A small encoder-decoder audio transcriber, trained from scratch: encoder widths [320], 15625 training examples.
Rows from block 8 of the audio encoder of a small encoder-decoder audio transcriber, named by matrix and row number. Each number is 128 + 32 x the weight over its row's rms, rounded and kept within 0 to 255. All counts start at 0. After the name is the row's rms in percent of the matrix's.
After each channel's rows are labels from the 100 clips, of 14976, where the channel reaches its highest value: "loudest band" is the band of the loudest frequency at the time of the peak. Only what is clearly more common there than usual is listed. The data: read English sentences (LibriTTS-R). In brackets: how many of the 100, against the usual share in percent.
# c30: last pointwise conv (encoder.blocks.8.c3.0.weight, 320x320x1), inputs 240-319

c30.81 102 [117 121 117 117 142 200 138 123 161 103 198 166 104 119 138 168 142 102 143 105 128  96 141 114 155 102 168 152 172  91  99 124 150 131 165 113 138 148 144 147 162 156 171  59 118 114 140 162 111  87  75 137 120 211 124 135 119  76 105  49 142 152 165 146 140 153  95 105  72 146  93 142 114 172 118 147 119 133 156 181]
loudest band: 250 to 500 Hz (34 vs 13.4)

c30.180 102 [151 146 114 147 108 154 109 106 123 182 166  80 140  97 151 149 166 186 142 162 139 143 140 133 152  95 163 118 142 157 127 127 118 180 143 113  83  87  68 133 153 117 100 114 126 159 124 101 145  70 104 187 149  53 163 121  99 119 103 116 134 135 130  93 113 153 160 135 110 145 135 106 179 140  89 136 124 169 126 137]
loudest band: 250 to 500 Hz (31 vs 13.4)

c30.251 107 [120 147 128 104 148 145 195 156 129 109 106 137 134 107 131 176  97 132 146 132 134 122 173 134 159 135 114  74 137 133  65 130 132 136 118 124  88 102 113 120 121  98 128 154 143  97  84 124  83 117 136 183 154 107 105 122 115 126 103  96 140 159 144 158 106 168 179 162 150 134 149 110 104 142 148 184 117 196 135 108]
loudest band: 250 to 500 Hz (51 vs 13.4)

c30.192 099 [ 92 159 108 103 123 130 170  91 152 174 149 148 100 164 129 141 146 170  78 139 136 158 106 111 175 114 147  93  84 176 128 124 125 123 120  94 112  99 121 182 152  80  90 157 110 159 102 144 151 155 122 108  84 104 150  83 172 133 103 107 138 146 115  38 162  91  98  67 173 149 182 138 113 113 116 159 182  87 169 103]
loudest band: 250 to 500 Hz (41 vs 13.4)

c30.235 100 [167 138 134 175 167 139  86  91 143 173  79 124 108  86  99 107 118 153 149 102 120  98 171 180  79  85 132 132 126 105 166 162 126  98  75 164 156 150 111 142 128 174 107 198  82  58 141  99 109 165 174 162 154  93 140 113  50 166 127 156 123 155 152 132 111 125  85 104 177 105 130 110 158  87 115 110 109 123 109 153]
loudest band: 250 to 500 Hz (40 vs 13.4)

c30.261 110 [128 138  83  91 168 148 157 113 134  72 137  46 173 107 129 149 122 144 101  87 130  76 138 148 176 187 169 106 135 104 136 110  88 130 115 123 140 151 134  79 149 120 172 111 118  90 187 114  81 154 162 128 124 148 139 171 170  91 102  95 177 148 182 182 100 142 118 158 169 173  78  84  93 112 139 147 148 156 137 128]
loudest band: 250 to 500 Hz (34 vs 13.4)

c30.158 098 [103  90 146 128 107 140 167 149 102 139 158 131 127 150 138 150 129  89 104 134 171 109  98  97  90 139 130 155 112  85 126 141  92 178 135 117  96 154  81 149 185 111 139  91  89 114  92 123 110 117  91 107 124 108 178 107  77 133  98 145 110 171 170  89 123 123 165 142 169  94 119 121 111 197 142 133 174 117 100 137]
loudest band: 250 to 500 Hz (68 vs 13.4)

c30.89 107 [108 138 110 132  96 134 151 121 118  98 145 163 176 154 150 162 138 158 136 103 128 160 196 132  93  99 159 182 138 104 144 122 123  94 108 166 133 190 134  89 140  95 153 145 120 151 141 102 153 140  88 141  43  99 121 125 156  81 112  86 148 165 157 133 190 123 123 159 136 109  82 124  68 101 139 170 161 132 107 111]
loudest band: 250 to 500 Hz (36 vs 13.4)

c30.203 100 [136 102 171 111 148  78 151 134  98 185  65 129 144 160 178 128 127 103 113 129  72 131 114 159 119 152 113 199 160 116 120 124 161 151 105 140  97 164 139  96 134 138 188 126  68 163 143 122 140 110 147 123 109 156 165 108 126  85 145  96  72 167 149  99  83 137  94 111 179  99 122  63 101 100  89 121 115 134 154  88]
loudest band: 250 to 500 Hz (33 vs 13.4)

c30.204 086 [ 72 120 113 147 149  94 125 138 144 120 137 160 141 141 195 111 179 110 158 103 164  92 163 175 110 113  61  97 117 144 120 171 173 144  77 135 121 127  97  74 148 136 111 167 115 135 192 100 149 139 117 158 104 140  98  57 134  55  92 161 150 150 119 157 145 136 137  84 146 140 135 148 111 133  81 102 115 156 113 142]
loudest band: 500 to 1000 Hz (32 vs 7.5)

c30.92 099 [139 100  77 127 175 180  91 131 134 129 116 127 138 180 135 142 163 103 137 172 109  80 108 148  90 103 179 166 116  88 119 126 148  65 146  65  98 109 166 116 190  82  60 192 125 141 176 139 159 103 174 131 117 126 147  87 141  80  86 135 128 138 137  99 137  90 123  66 145 111  42 101 119  99 106  67  38 108  71 125]
loudest band: 250 to 500 Hz (37 vs 13.4)

c30.6 100 [ 98 136 158  69 100 159 125 135 168 139 119 138 136 110 143 177 164 133 158 155 154 135 159 139 106 181 154 172 129 162 114 114 127 160 186 144 130 102 188 189  82 103 174 159 118 147 157 132  98 133 151  67 158 115  89 124 175 122 174  98 132 192 107 110 151 149  98 150 115 128 179 131  83 142 148 127 134 124 104 144]
loudest band: 250 to 500 Hz (35 vs 13.4); 2000 to 4000 Hz (27 vs 2.2)

c30.130 093 [174 115  66 114 134 127 101 192 149 141 224  50 115 198 167 193  40 141 119 144 177 135 190 152 170 138 171  62 142 205 108 100 120 129 173 156  92  97 179 119 183 126 136 162 170 164 128 150 163 175 108 115 125 120 111  94 158 128 126 129 123 103 136 173 142 134  91 156 139 128 124 143 168 117 111 155 157 132 131 157]
loudest band: 250 to 500 Hz (38 vs 13.4)

c30.74 096 [111 144  91 116  96  98  78 167 158 139 164 123 138 118  99 103 186 142 127 131 116  73 108 200 156 201 151 128  99 133 101 119 112 144  78 168  79 159 156 136 133 177 139 153 139 150 161  83 101 214 161 142 119 134 118 133 130 135 149  81 119 173 124 146  66 145  95 125 166 184 152 185  71 118 118 130 172 117  78  93]
loudest band: 250 to 500 Hz (38 vs 13.4)

c30.189 093 [132 167 127 173 152 180 114 130 145 108 145 103 172 133 112 117 122 110 145 153 158 123 174 175 157 124 155 132 151 139 103 116 114 165 179 114 140 119 141 169 114 114 136  90  95 124 159 141 138 119 151 131  88 164 136 209 210 130 126 150 152 176  84 150  96  98  80 120  76 164 155 147 170 182 149 131 173 138 132 173]
loudest band: 500 to 1000 Hz (39 vs 7.5)

c30.292 098 [ 63 166  87 135 112  70 164 113  99 107 140  14 130 113  73 130 180 123  89 122 111 107 108 141  90 131 124 125 123 158 135 131 181 118 110 109 124 109 175 131 110 101 118 129 107 154 139 106  97 144 194 164 131  87 155 170  87 127 139 154 150 116 159 127  87 167 189 170  89 159 121 139 166 143 146 120 124 107 116 133]
loudest band: 500 to 1000 Hz (36 vs 7.5)

c30.187 103 [ 70 134 136  94 156  82 135 181 188 124  66 184 153 113 172 108 136 169 140 144 130 135 133 152 152 109 125 108  95 171 142 141 108 126 158 152 144 174 126 129 139 120 166 161 116 143 156 124 146 211 136 116 106 140  73 140 115 174 126  68 171 120 138 153 124 140  84  72 154 146 115 106 127 179 120 180 199 137 159 168]
loudest band: 250 to 500 Hz (37 vs 13.4)

c30.210 104 [127  76 164 123 100 102 133 107 168 171 183 118 135 119 129 158  93 179  95 128 128 157 110  98 103 115  81  75 136 158  99 124 187  96 164 123 103 165 108 151 192 140 192 139 121 119 137 127 197 131  91  95  89 110 182 144 127  73 109 130 106 136 127  95 172 151 116 138  83  97 144 158 177 158  83 111 126 149 161 117]
loudest band: 250 to 500 Hz (58 vs 13.4)

c30.105 097 [149 112 172  77 143 107  93 127 138 146  87 120 129 101 155  94 118  91 136  51 162  83  71  90 159 121 108 110 110 159 160  89  83 141 186  76 136 116 133 186  75 123 101 112 126 170 136  98 107 119 191 134  82 180 125 113 141 124 181 110 109  90 136 110 115 141  78 137  84 135 172 101 101 163 130 175 155 176 178  84]
loudest band: 250 to 500 Hz (34 vs 13.4)

c30.256 100 [171 152 172  98 168 181 155  95 168 172 104  99 113 151 127 172 123  80 102 151 132 100 125 149 116 143 194 105 158  75 153 148  94 114 105  89 182 102 116  64 118 141 111 108 122 169 119 139 130 131 163 189 158  93 125 192 126 144 109 128 140 159  96 133  70 120 117 122 112 142 153 112 127  76 142 175 131 178 163 100]
loudest band: 250 to 500 Hz (38 vs 13.4)

c30.270 098 [159 117 118 134 136 100  70 119 158 141 123  68 117 116 111  98 147 213 145  91 128 116  79 127 128 176  75 182 142 127 154 149  86 145 116 111 126  94  95  90 163 105 110 111 162  38 124  64  86 159 110 126 161 136 166 103  96 139 134 121 161 177 143 129 153 134 142 133 150  86 170  62 104 130 117 141 153 185 107 108]
loudest band: 250 to 500 Hz (35 vs 13.4); 500 to 1000 Hz (26 vs 7.5)

c30.213 102 [137  90  88  84 132 106 116 152 144 112 150 165 100 165 104 164 106 132 127 172  89 122 136  65 112 162 180 154 154 144 131 136  84 118 104  88 104 151  89  64 132  88 147 167  90 165  93 150  72 119 133 109 131 123 156 145 141 129 113 121 124 160 119 123 123 135 125 106 138 183 131 207 164 140 131  86 114 101 125 186]
loudest band: 250 to 500 Hz (47 vs 13.4)

c30.57 105 [144 144 165 145 160 116  99 141 134 130 147 150 131 140 133  89 167 136 156 100  87 164 191 135 156 124 131 160 104  97 150 150 106  96  94 137 140 139 112 139 164 161  60 108 136 102 114 160 170 139 173  97 139 101 120  71 117  61 129  85  79 109 153 124 119 141 193 117 132 106 108 113 108  67 120 138  88 156 142 123]
loudest band: 250 to 500 Hz (32 vs 13.4)

c30.78 104 [132 117 147 148  65  66 126 124 103  56 152 146 122 100 143 112 177  97 136 164 173 151 121 121 129 151 112  71  74 136 134 133 117 150 107 145 126 112 117 128 162 112 114 171  50 106 128 109 157 120  93 112 139 133 114 123 112 111 155 170 146 104 172 162 172 164 132 163 238 154 134 124 136  72 128 118 133 104 108  87]
loudest band: 250 to 500 Hz (36 vs 13.4)

c30.54 112 [113 114  60 181 183 131 120 167 124 126 137  82 119 123 129 163  97 136 183 176  89 162 134 130 141 126 111 110 121 144 120 107 104 122 137 135 116  97  87 138 196 146  98 177 147 167 122  47 167  72 137 121 191 108 126 148 116  97  73 140 131 177 122 118 134 112 156  61 152 148 109 151 141 102 125 149  99 104  57 129]
loudest band: 250 to 500 Hz (32 vs 13.4)

c30.236 093 [151 160 159 123 160 154 156 107 133 158 144 150 100 138  90 138 133 131 100 144 139 140 143 107 162 164 136  99 129 154 106 118  81 145 166 144 115 176 113 109 149  98  86 124 138 221 118 119 133 119  94 162 142 140 110 102 126  85 103 130  61 246 107 191 116 175 122 150 167 142  70 145 154  99 120  89 130 140 122 132]
loudest band: 250 to 500 Hz (52 vs 13.4)

c30.117 102 [149 130 187 186 100 123 122 104 151  91 104 154 102 129 146 128 142 118 100 119 108 160 161 139 106  60  89 102 179  67 103  90 155 103  85 133 141 115 122  82 183 116 177  97 128 111 148  79  89  99 152  76 158 146 126  96 137 107 120 150 141 144 138 114 141 112 162 123 137 120  80 166 105 106 109 113  98 101 154 147]
loudest band: 250 to 500 Hz (40 vs 13.4)

c30.25 097 [ 77 117 180  99  87 163 134 140 147 133 134 168  97 116 111 107 162  75 163 150 128  99 114 109 112 185 123  96 169 131  74 183 117 178 145  99  87 107 116 152 155 111 130 143 156  89 133 129 122  38 141 140 141 114 129 126 123 120 138 112 108  82 185 145 133 143 130 119 187  64 134  72 131 135  83 153 111 124 147 134]
loudest band: 250 to 500 Hz (31 vs 13.4)

c30.101 098 [149  95 111 150 156 190 117 142 145 122 153 118 139 140  97 160 219 109 110 102 104 133 123 103 170  94 142 146 157 100 121 173 155 151 130 121 176 126 140 103 119 141 138 154 123 138 123 159 192 134 153 160 111 226 146 203 105 157 107 181  90 106  95 105 106 134  86  74  92  95  83 141 106 166 162 153 146 109 153 178]
loudest band: 500 to 1000 Hz (35 vs 7.5)

c30.70 092 [148 177  98  94 144 125 107 132 176 125 143  98 183 170 174 149 169 127 152 133 110 116  72 128 190 158 126 147 109 176 156 167 149 103 125 146 166 105 133 120 105 125 172 171 119 142 160 170 132 156 117 116 103 148  89 125 108 175 166 149 132 117 178 147 112 137 146 101 152 149 121  98 143 178 169 150 153 114 127 165]
loudest band: 500 to 1000 Hz (36 vs 7.5)

c30.176 099 [125 147 103 125 116 184 139 179 141 138 187 102 131 143 117 145 142 139 193 137 166 123  91 131 141 191 133 111 132 157 138 175  82 187 128 180  97  99 162 153 170  90 177 101 131 160 155 148  62 120 148 109 134 187 101 139 128 111 142 104  94 193 108 112 113 140 130  82 128 160 173  86 108 177 156 102  81 137 153 135]
loudest band: 500 to 1000 Hz (27 vs 7.5)

c30.294 105 [186 195 124 152 151 143 123 127 124 110 187 126 155 121 169 153 110 187  97 155 154 169  97 156 100 128 121 119  82 160 116  97 147 121  81 129  48 131 180 144 121 167 106 119  84 123 134 144 125 106  66 118 130 177 122 167 127 108  84 107 139 110 176 149 107 133 140  99 139  87 147  59 138 148 108 140 148 130 139 120]
loudest band: 250 to 500 Hz (43 vs 13.4)

c30.309 120 [116 127 123 144 157 127 172 126 127 108 208 191 111  90 177 140 171 135 149 139 133 170 187 103 135 101  64 182 128 111  98  82  96 142 131 157 129 139 127 155 102  99 110 117 131  97 206 139 161 131  99 130 166 158 188 151 158 122 135 129 118  75 121 140 147 131 147 194 125 131 115 187 118  85  86 115  85 125  78 163]
loudest band: 250 to 500 Hz (35 vs 13.4)

c30.49 100 [ 71 155 116 125 146 133 152  84 151 110 102 151 113  83 133 118 141  76 163 109 107 127 120 132  79 135 122 140 106 157 131 151 130 124 133 122 101 204 132 158 137 176 158  60 112  90 148 102 173 106 121 107 133 105 112 145 125  70 114  98  96 133 102 199  96 219 156 141 163 134 170 131 161  62 164 108  78 148 142 164]
loudest band: 250 to 500 Hz (44 vs 13.4)

c30.228 102 [140 110 146  85 105 141 178 125 158 176 120 113 118 173 100 139 143 150 128  93 110 116  43  84 142 151 126 114 132 113 104 134 146 175 106  88 117 131 188 199  83 115 107 172 145 157  99 122 101 133 110 167  89 136 118 143 127  87 111 140  84 113  79 131 127 158 154  91  93 160  91 122 168 131  90 103 139 161 156  91]
loudest band: 500 to 1000 Hz (26 vs 7.5)

c30.244 111 [170  90 136  72  98 162 149 126  93 142 121  81 159  89  98 164  78 166 120 100  76 125 125  97 102 121 150 163 141 108 241 122 140  88  92 105  88  90  77 138 149  92 105 144 105 164 152  95  92 174  97 169 124  93 137 120 134  76 124 115  77 184 159  86  77  72 172 124 116 138 121  61  89  74 101  85 135 128 149  49]
loudest band: 250 to 500 Hz (34 vs 13.4)

c30.161 102 [ 87  93 165  88 162 106 116 140  78 118 160 170 130 106 106 156 126 166 132 101 103 145 143 119 127 142 117 161 156 146 137  90 139 125 124 100 147 140 186 174 178 164 116  85  84 162  88 106 132 154 118 138 101 135 146 136 141 136 107  80 133 114  98 120  72 141  31  99  58 130 129 120 153 161 135 172 113 119 147 138]
loudest band: 250 to 500 Hz (44 vs 13.4); 500 to 1000 Hz (26 vs 7.5)

c30.215 101 [ 95 101  79 151 109 167 139 114 134 101 157  77 208 183 133 125  75 116 141  90  77  89 114  97 124  61 172  61 138  91 161 143 135 153 149 135 114 117  87  93 154 157  98 112 118  69 151 186 120 107 135 153 100 119 157 126 153 148  35 158 127 139 115 170  87 110 139 144 145 135 128 176 161 135 159  91 119 115 124  88]
loudest band: 250 to 500 Hz (35 vs 13.4)

c30.267 094 [107 184 129 173  63 141 123 123  88 160 167 138 184 155 156 134 158 170 158 100 137 117 172 106 114  97 122  93 129 137 152 146 130 138  99 130 203 138  80 119 129  90 114  65 120  64 162 164 107 149 109 141 118 130 229  98 105 135 116 109 145 132  70  94 171 139 172 160 163  88 122 131 163 132 126  87 112 133 130 159]
loudest band: 500 to 1000 Hz (33 vs 7.5)

c30.141 099 [146 152 139 143 160 175  96  98  51 127  83 181  74 107 150 125  72 145 120 163 141  81 135 123 162 112 152 155 135  98  86 189 115 151 107 113 158 117 140 113 124 147 120  81 147 120 102 132 102 164 144  89 133 155  71 113  84 150 133 145 112 111 118 132 171 108 171 116 120 140 163 131 117 114 139 134 132 151 144 176]
loudest band: 250 to 500 Hz (43 vs 13.4)

c30.131 109 [ 97 105 148 142  82  55 168 117 145 131 106  96 144 136 113  87  76 160 125 104  48 114  99  79 109  87 157 205 149 106 154 179 158 108 159 140 114 184  87 157 172 151 152 128 134  98  81 133 125  83 140 162  72 168 126 172 158 146  87 143 148 178 149 156 103 114 137 164 146 110 119 113 107 119 123 142  90  61 138  99]
loudest band: 250 to 500 Hz (38 vs 13.4)

c30.108 090 [167 130 132 118 151 123 142 154 183 120 169  88 138 137 160 116 135  85  78 214 171 109 118 152 116 160 166 137 108 182 128 112 109  98 154 165 163 173 138  76 160 125 147 136 136 174 167 105 163 125 149 120 121 119 113 144 137 105 138 170 147 159 148  94 101 135 114 159 103 128 109  48 157 132 121 128 121  95  96 158]
loudest band: 500 to 1000 Hz (29 vs 7.5)

c30.301 108 [153 135 115 128 139 177  93 118 113 177 101 127 124 157 206  95 155 132 151 133 162 117 146 177 128 108 147 211 166 144 166 130 148  52 119 111  77  96 128 111 143 138 125 202 100  69 146 119 129 119 163 165 109 102  91 136  84 128 136 105 169  93 145  77 120 136 133 110 152 138 112  77 154 129 128  93 154 139 162 124]
loudest band: 250 to 500 Hz (35 vs 13.4)