config.toml
dataset = "read English sentences (LibriTTS-R)"
decoder_qk_norm = false
decoder_tie_embeddings = true
optimizer = "adamw"
epochs = 62.7
Rows from block 6 of the audio encoder of a small encoder-decoder audio transcriber, named by matrix and row number. Each number is 128 + 24 x the weight over its row's rms, rounded and kept within 0 to 255. All counts start at 0. After the name is the row's rms in percent of the matrix's.
After each channel's rows are labels from the 100 clips, of 14976, where the channel reaches its highest value: "responds to" is what is common among them. Only what is clearly more common there than usual is listed. The data: read English sentences (LibriTTS-R).
# c30: last pointwise conv (encoder.blocks.6.c3.0.weight, 320x320x1), inputs 240-319

c30.286 100 [109 131 134 163 107 117 143  84 153 140 151 128 138 170 113 151 118  79 158 111 163  79 117 155 147 121  84 117 119 144 139 160 131 171 112 158 146 108 165 129 141  76 102 111 152  80  99  64  85  69 128 109 142  76 133 165 130 109 125 158 177 158  82  63 176 119 109 109  68 113 159 166 124 126 129 127 116  98 141 136]
responds to: the word "had"; the word "have"

c30.228 105 [134 111  97  79 128 114  87 138  70 125 130 130 109  77  90 138 119 156 166 108  87 149  91 121 136 144  80 101 123 165 110 125 129 132 116 126 144 110  61 114 112 101 141 124 140  73 102 108 121 158 137 125 168 144 108 125 129 110 120 128 130 144 134 149 100 142 133 153 135 152 102 120 123 141 129 101 123 104 158 135]
responds to: the word "his"

c30.232 096 [ 82 139 112  91 136 108 123  92 156 129 140 145 101 134 112 170 115  98 154 140 146 113 129 162 140  81 101 139 160 109 127 131 133  85 165  86 104 158 134  85 126 107 144 118  87  91 117 130 122 161 156 103 142 124 110 105 129  75 100 145 169 191 151 115 130 111 101 154 167  66 133  69 137  49 122 151 137 117 109 140]
responds to: the word "i"

c30.87 092 [154 101 132 178 130  94 113 108 121 144 126 134 132  30  99 162 127 117 128 162 180 170 129 119 127 136 111 148 153 146 163 137  97 115  94 127 170 119 127 111  72 176  90 112 129 144 134 162  88 179  99  98 121  74  62 119  80 112 193 138 132 136  69 156 118 151 125 149  86 173 140  94 109 155 150 115 140 130 138 107]
responds to: the word "he"

c30.238 096 [121 132 133 164 110 123 165 149 119 154 148  92 159  86 110  73 153  97  82 120  94 113 164 138  94 130 142  86 135 138 165 133 106 137 128 133 128  95 184 131 139 126 140 143 103  86 106 139 145 110 137  66 150 156  90  66 107 137 107 130 109  99 125 143 139 116  97 162 128 114 141 119 118 114 171 108 144 101 119 134]
responds to: the word "not"

c30.74 093 [110 134 119 111 108 120 133  48  71 122 116 116 125 127  77 118 149 166 136 153 122 107 137  88 129 135 142 118 120  94  92 109 153 148 157  85 135  78 104 149 131 132 126 143 119  75 144 107 156 111  77  91 160 139  98 105 119 135 136  93 160 153 134  95 133 107 135 157  96 125 179 102 106 131 102 148 170 110 135 162]
responds to: voice: male

c30.221 108 [109 113 139 114 119 130  80 123 116 108 130  79 178 124 100 143 130 139 143 138 144 100  67 110 177 135 140 159 115 177 143 132 143 107 119 117 107 149 126 138 160 124 109 121 106 201 131 118 145  77 151 125 145 134 152 134 108 134 106 114 158  91 113 153 128 138 113 189  98 137 159 116 122 109 114  97  85 162 132 139]
responds to: the word "this"

c30.85 111 [109 111 127 130 142 113 123 108  96 101 175 148 176 135 135 105 117 123 171 120 155 132 116 158 139 134 134 122 127 112 105 106 104 125 123 121 130 114  93 166 162  98 128  97 126 157 137  96  63 131 107 124 136 169 118  96 134 131  77 134  94 104 100 136 129 129 136 110 140 118 134 141 141 143 144 135 128 139 125 121]
responds to: the word "had"

c30.227 109 [136 168 119  99  93 114 169  96 145 109 127 113 108 136 142 119 101 152 172 116 160 101 157 116 135 132 133 179 120 121 167 161 123 167 112 184 137 146 121 113 127 140 159 126 136 146 162 158 150 141 157 178 147 111 122  86 111 128 113  90 123  99 135 139 142 132 144  95 121 134  89 139 123 114 131 120 133 159  92 134]
responds to: voice: male

c30.59 095 [125 107 143 169  80 114 116 155 134 122 178 110 115 109 106 130 126  96 129 129 151 114 138 157 150 120 139 132 188 158 104 153 157 108 144  80 128 112 134 140 173  92 127 203 132 103 127 112 128 127 118 171 169 102  71 107 115 120 151  98  89 155 168 138 104  85  67 133 121 149  85 144 121 130 155  95 138 119 155 114]
responds to: the word "was"; the word "not"; the word "but"

c30.243 097 [ 75 115 174 146  85 138 157  97 117  87 192 163  72  92 115 123 107 132 109 116 118 110 118 148 129 125 141 145 119 162 122 135 147  72 165 104 128 143  89 129 131 122 125  95 116  94 139 137 103 156 132 120  89  90 134 138 124 140 123 142  86 104 123 127 137 155 120  74 175 125 146 174 156 152  89 147 156 118 140 120]
responds to: the word "all"

c30.199 087 [115 115 177 101 138 118 141 107 145 159 156 131 126 151  58 126 106 141 148 158 122 149 144  95 154 126 118 163 100  98 125 134 144 148 140 104 114  93 107 157 147 116 116 159 104 141 175  85 120 127 153 137 106 120 111 124 103 139 113  90 134 147 137  88 110 133 106 117  99 124  82 149 139 105 141 185 104 133  91 125]
responds to: the word "she"

c30.309 100 [136 133 112 115 155 155 132 159 108 130 146 130 105 164  96  93 144 129 132 123  98 125 138 159  77 109  96  66 168  81  86 160  86 119 123 118 147 158 136 126 140 155 150 112 148 161  85 135 127  84 114 141 141 156  92 134 130 107 115 128 103 179 159  86 123  93  83 113 123 114  98 104 161  92 155 122 123 125  87 131]
responds to: the word "i"

c30.287 097 [123 136 124 107 127 139 159 123 111 143  91 146 118 138 141 139 154 122  94  98  90 114 164 148  89 127 157 121 162 117 188 117 138  92 136 181 122 159  87 152 110 167 118 131 113 128 106  92 115 130  82 142 101 149 148 136 139 140 115  97 119 123 156 110 129 152 111 149 116 122 103 163 153 158  84 132 112 107 119 125]
responds to: the word "be"

c30.86 103 [102 153 113 141 106 105 125 128 129 158 163  81 175 120 123 128  85 142 127 129 143 107  65 132 126  71 126 124  87 112 153 106 160 115 100 138 152 118 114 101  93 171 139 183 157 126 109 126 171 107 137 105 171 132 155 118 164 129  79  89 124 125 129 144 134 106 135 114 120 153  87 145 127 118 176 119 121 106 169 134]
responds to: the word "house"

c30.22 096 [129 149 132  89 100 140 157 123 146  95 168 162 101 119  80 141 109  93  93  79 134 102 152 161 121 103  78 122 154 117 107 108  76 158 129 145 145 121  94 120 137 153 133 154 133  62 130 115 160  93 129 181 135 130 115 122 131 170 116 132  79 147  92 143  93 108 113 127 156 176 155 187 145 129 112 144 131 123  91 191]
responds to: the word "you"

c30.196 098 [120 134 133 114 105 120 140 146 155 122 107 155 118 144 147  99 121 111 153 119 147  96 101 169 141 169  76 136 105 133  90 129 162 107 123 183  99 123  95 137 126 116 145 124 152 153 161 128 137  93 160 128 132  87 148 119  98 125 179 134 155 138 120 109 134 146 100 168 134 135 116 122 102 106 181 175 145 159 107  99]
responds to: voice: male

c30.214 098 [127  94 173  99 131 139  53 120 110 113  94 101  79 130 130 140 115 114 123 104 158 132 113  91 150  66 128 126 127 164 125 104 146 150 144 107 119 107 148  70 110 101 143 105 120 135 124 127 116  90 128 101  99 103 147 121 110 150 144 121 150 118 130  89 114 123 125 150  78 121 138 140 142 100 157 128 138  94 150  85]
responds to: the word "he"

c30.91 099 [146 120  94 110 126 115 154 125 147 149 103 137 122 147 110 132 115 121 149 127 157 135  80 121  71 139 146 104 123 118  89 160 105  86  92 112 161 137 146 153 142 102 113 113 163 138  81 159 139 153 139 124 170 134 132 194 135 160 123 127 151 159 164 118 155 124 129 103  90 159  92 126 136 114 152 153 121  85 123 144]
responds to: the word "i"

c30.274 094 [101 139 101 110 136  73 147 109 144 126 115 135 124 103 123 106 110  92 103  97 126 104 142 163 112 120 163 132  77 196 154 138 107  92 129 125 111 124 178 162 166 125 145 167 109 151 136 144 177 134 101  97 140 108  98  92 131 159 124  98 135 168 127 130 129 117 130 144 112 141 129 111 182 116 137 129 130  93 134 129]
responds to: the word "man"

c30.36 108 [128 129  92 129  98 125 161 130 126 188 155  82 117 136 116 132 148 140 121  96 150 140 175  86 142 126 110 119 127  97 119 145 167 133 125 150 107 120 151 134 150 105 139 149 126 138 140  90 112 117 133 160 123 174 148 122 115 117 132 136 122 135 163 132 102 144 145 183 160 118 144 166 142 128 128 130 129 148 127 178]
responds to: the word "for"

c30.202 098 [147 114 119 129 133 178 139 115  84 118 108 127 157 165 137 164 142 189 149 104 134 132 120 128 123 126 118 111 128 125 109 139 125 104 173 168 164 127 171 100 134  96 110 103 138 142 142 156 144 104 137 107  83 138 158 142 108 159 131  69  97 135 157  94 143 120 138 135 131 139 173 116 118  84 119  95 124 108 122  96]
responds to: the word "i"

c30.208 098 [128 162  95 138 128 102 110 120 132 135 141 107 104 106 132  78 134  94 157 179 128 112 130 139 186 125 147 122 112 114 141 189 125 141 117 118 164 137  77 110 110 146 135 104 118 116 101 106  93 125  96 124 132 137 181  95  95 122  71 117 190 170 128 121 157 131  93 102 148 164 153 163 124 170 188 161 135 123 161 130]
responds to: the word "his"; the word "he"

c30.4 097 [105 120 105  59 101 135 153 143 172 125  95  70 145 108 148  79 109  97 152 177 127 147 173 110 151 112 115 126 149 166 132 118 160 121 153 145 132 107 154 145 152  80 124 115  99 155 126 133 107 140 153 122 100 133 169 108 117 114 109 120 154 134  97 149 152 172 144 115 173 138 176 130 116 126 131 107  97 161 103 110]
responds to: the word "she"

c30.245 098 [163 157  87 145 154 139 108 118 110 120 125 112 172 119 149 122 130 118  93 116 111 122 128 140 114 146 189 122 133 145 119  83 130 107 110 155  99 159 117 142 109 164  93 134 114 129 151 152 174 138 114 133 148 106 147 118 135 129 128 124 134 141 111 109  78 135 141 154 142 114 164 124 161 101  95 112 129 134 112 141]
responds to: the word "then"

c30.73 100 [167  96 147 140 113 105 129  96 128 129 121 134 126 177 111 112 134  54 146 142 139 133 102 145 132 104 130 129 119 150 149 153 122 123 106 156 156 136 113 168  99 103  95 100 106 111 136  95 149 105 129 131 127 146  94 116 128 113 153 114 138 131  91 151 139 136 109  64 122 118 146 119 164 146 121 104 151 162  80 140]
responds to: the word "you"

c30.260 103 [147 146 108  95 110 120 121 127 150 135 143 148  98 126 115 178 126 107 108 117 125 111 114 135 111 132 119 136 184 130  92 115 137  97 151 124 137 124 133 120  68 111 118 151 110 137  90 112 104 141 109 145 143 166 179 131 111 118 115 155 156 113 122 112 119 121 107 137 110 171 173 158 121 137 147 109 172 106 131  99]
responds to: the word "my"

c30.316 105 [162  94 114 115  77 129 125 145 127 148  90 109 128 122 149 105 129 139  96 141 135 114 141 186 130 111  84 135 105 136  98 164 121 116 154 149  93  98 150 108 142 154 161 140 123 136 123 131 134 159 101 127  93 130  55 152 179 115 111  62 134 114 100  82  99  79 113 103 120 121 119 182 123 126 126  90 108 139 146 156]
responds to: voice: female

c30.195 103 [102 140 131 182 129 175  75  90 116  84 180 134 151 154 121 124 108 137 109 121 105 161  95 140 126 144 113 113 110 169 139 161  95 116 131 123 135 132 120 125  94 116 168 155 142 122 130 103 131 129  98 130 136 115 108 129 181 114  60 122  59  92 149 171 123  97 130 159 119 160 135  86  92 135 136 130 160 130 119 129]
responds to: the word "now"

c30.75 102 [122 116 160 126  96 163 102 114 109  98 173  91  87 140 135 102 178 105 159 138 144 119 174 157 199  93 104  93 160 156  74 172 146 132 131 127 121  97 171 133 112 161 133  86 100 125 150 126 148 156 160 101 143 123 141 115  97  71 177 153 115 133 122 116 125 126 127 164 142 112 126 110 133 132 139 109 169 117 134 114]
responds to: the word "was"

c30.233 104 [126 130 126 131 131  99 111 107 144 156 147 132 192 105 136 110 109 135 153 178 137 147 183  74 144 139  72 150 130 140 110  95 147 150 153  95 174 101 127 138 122 120 163 108 154  90 135 167 114 103 131 139 119 134 148 156 156 141  90 117 130 125 162 104 140 133 123 149 172 145 118  86 142 100 126 154 159 137 132 143]
responds to: the word "not"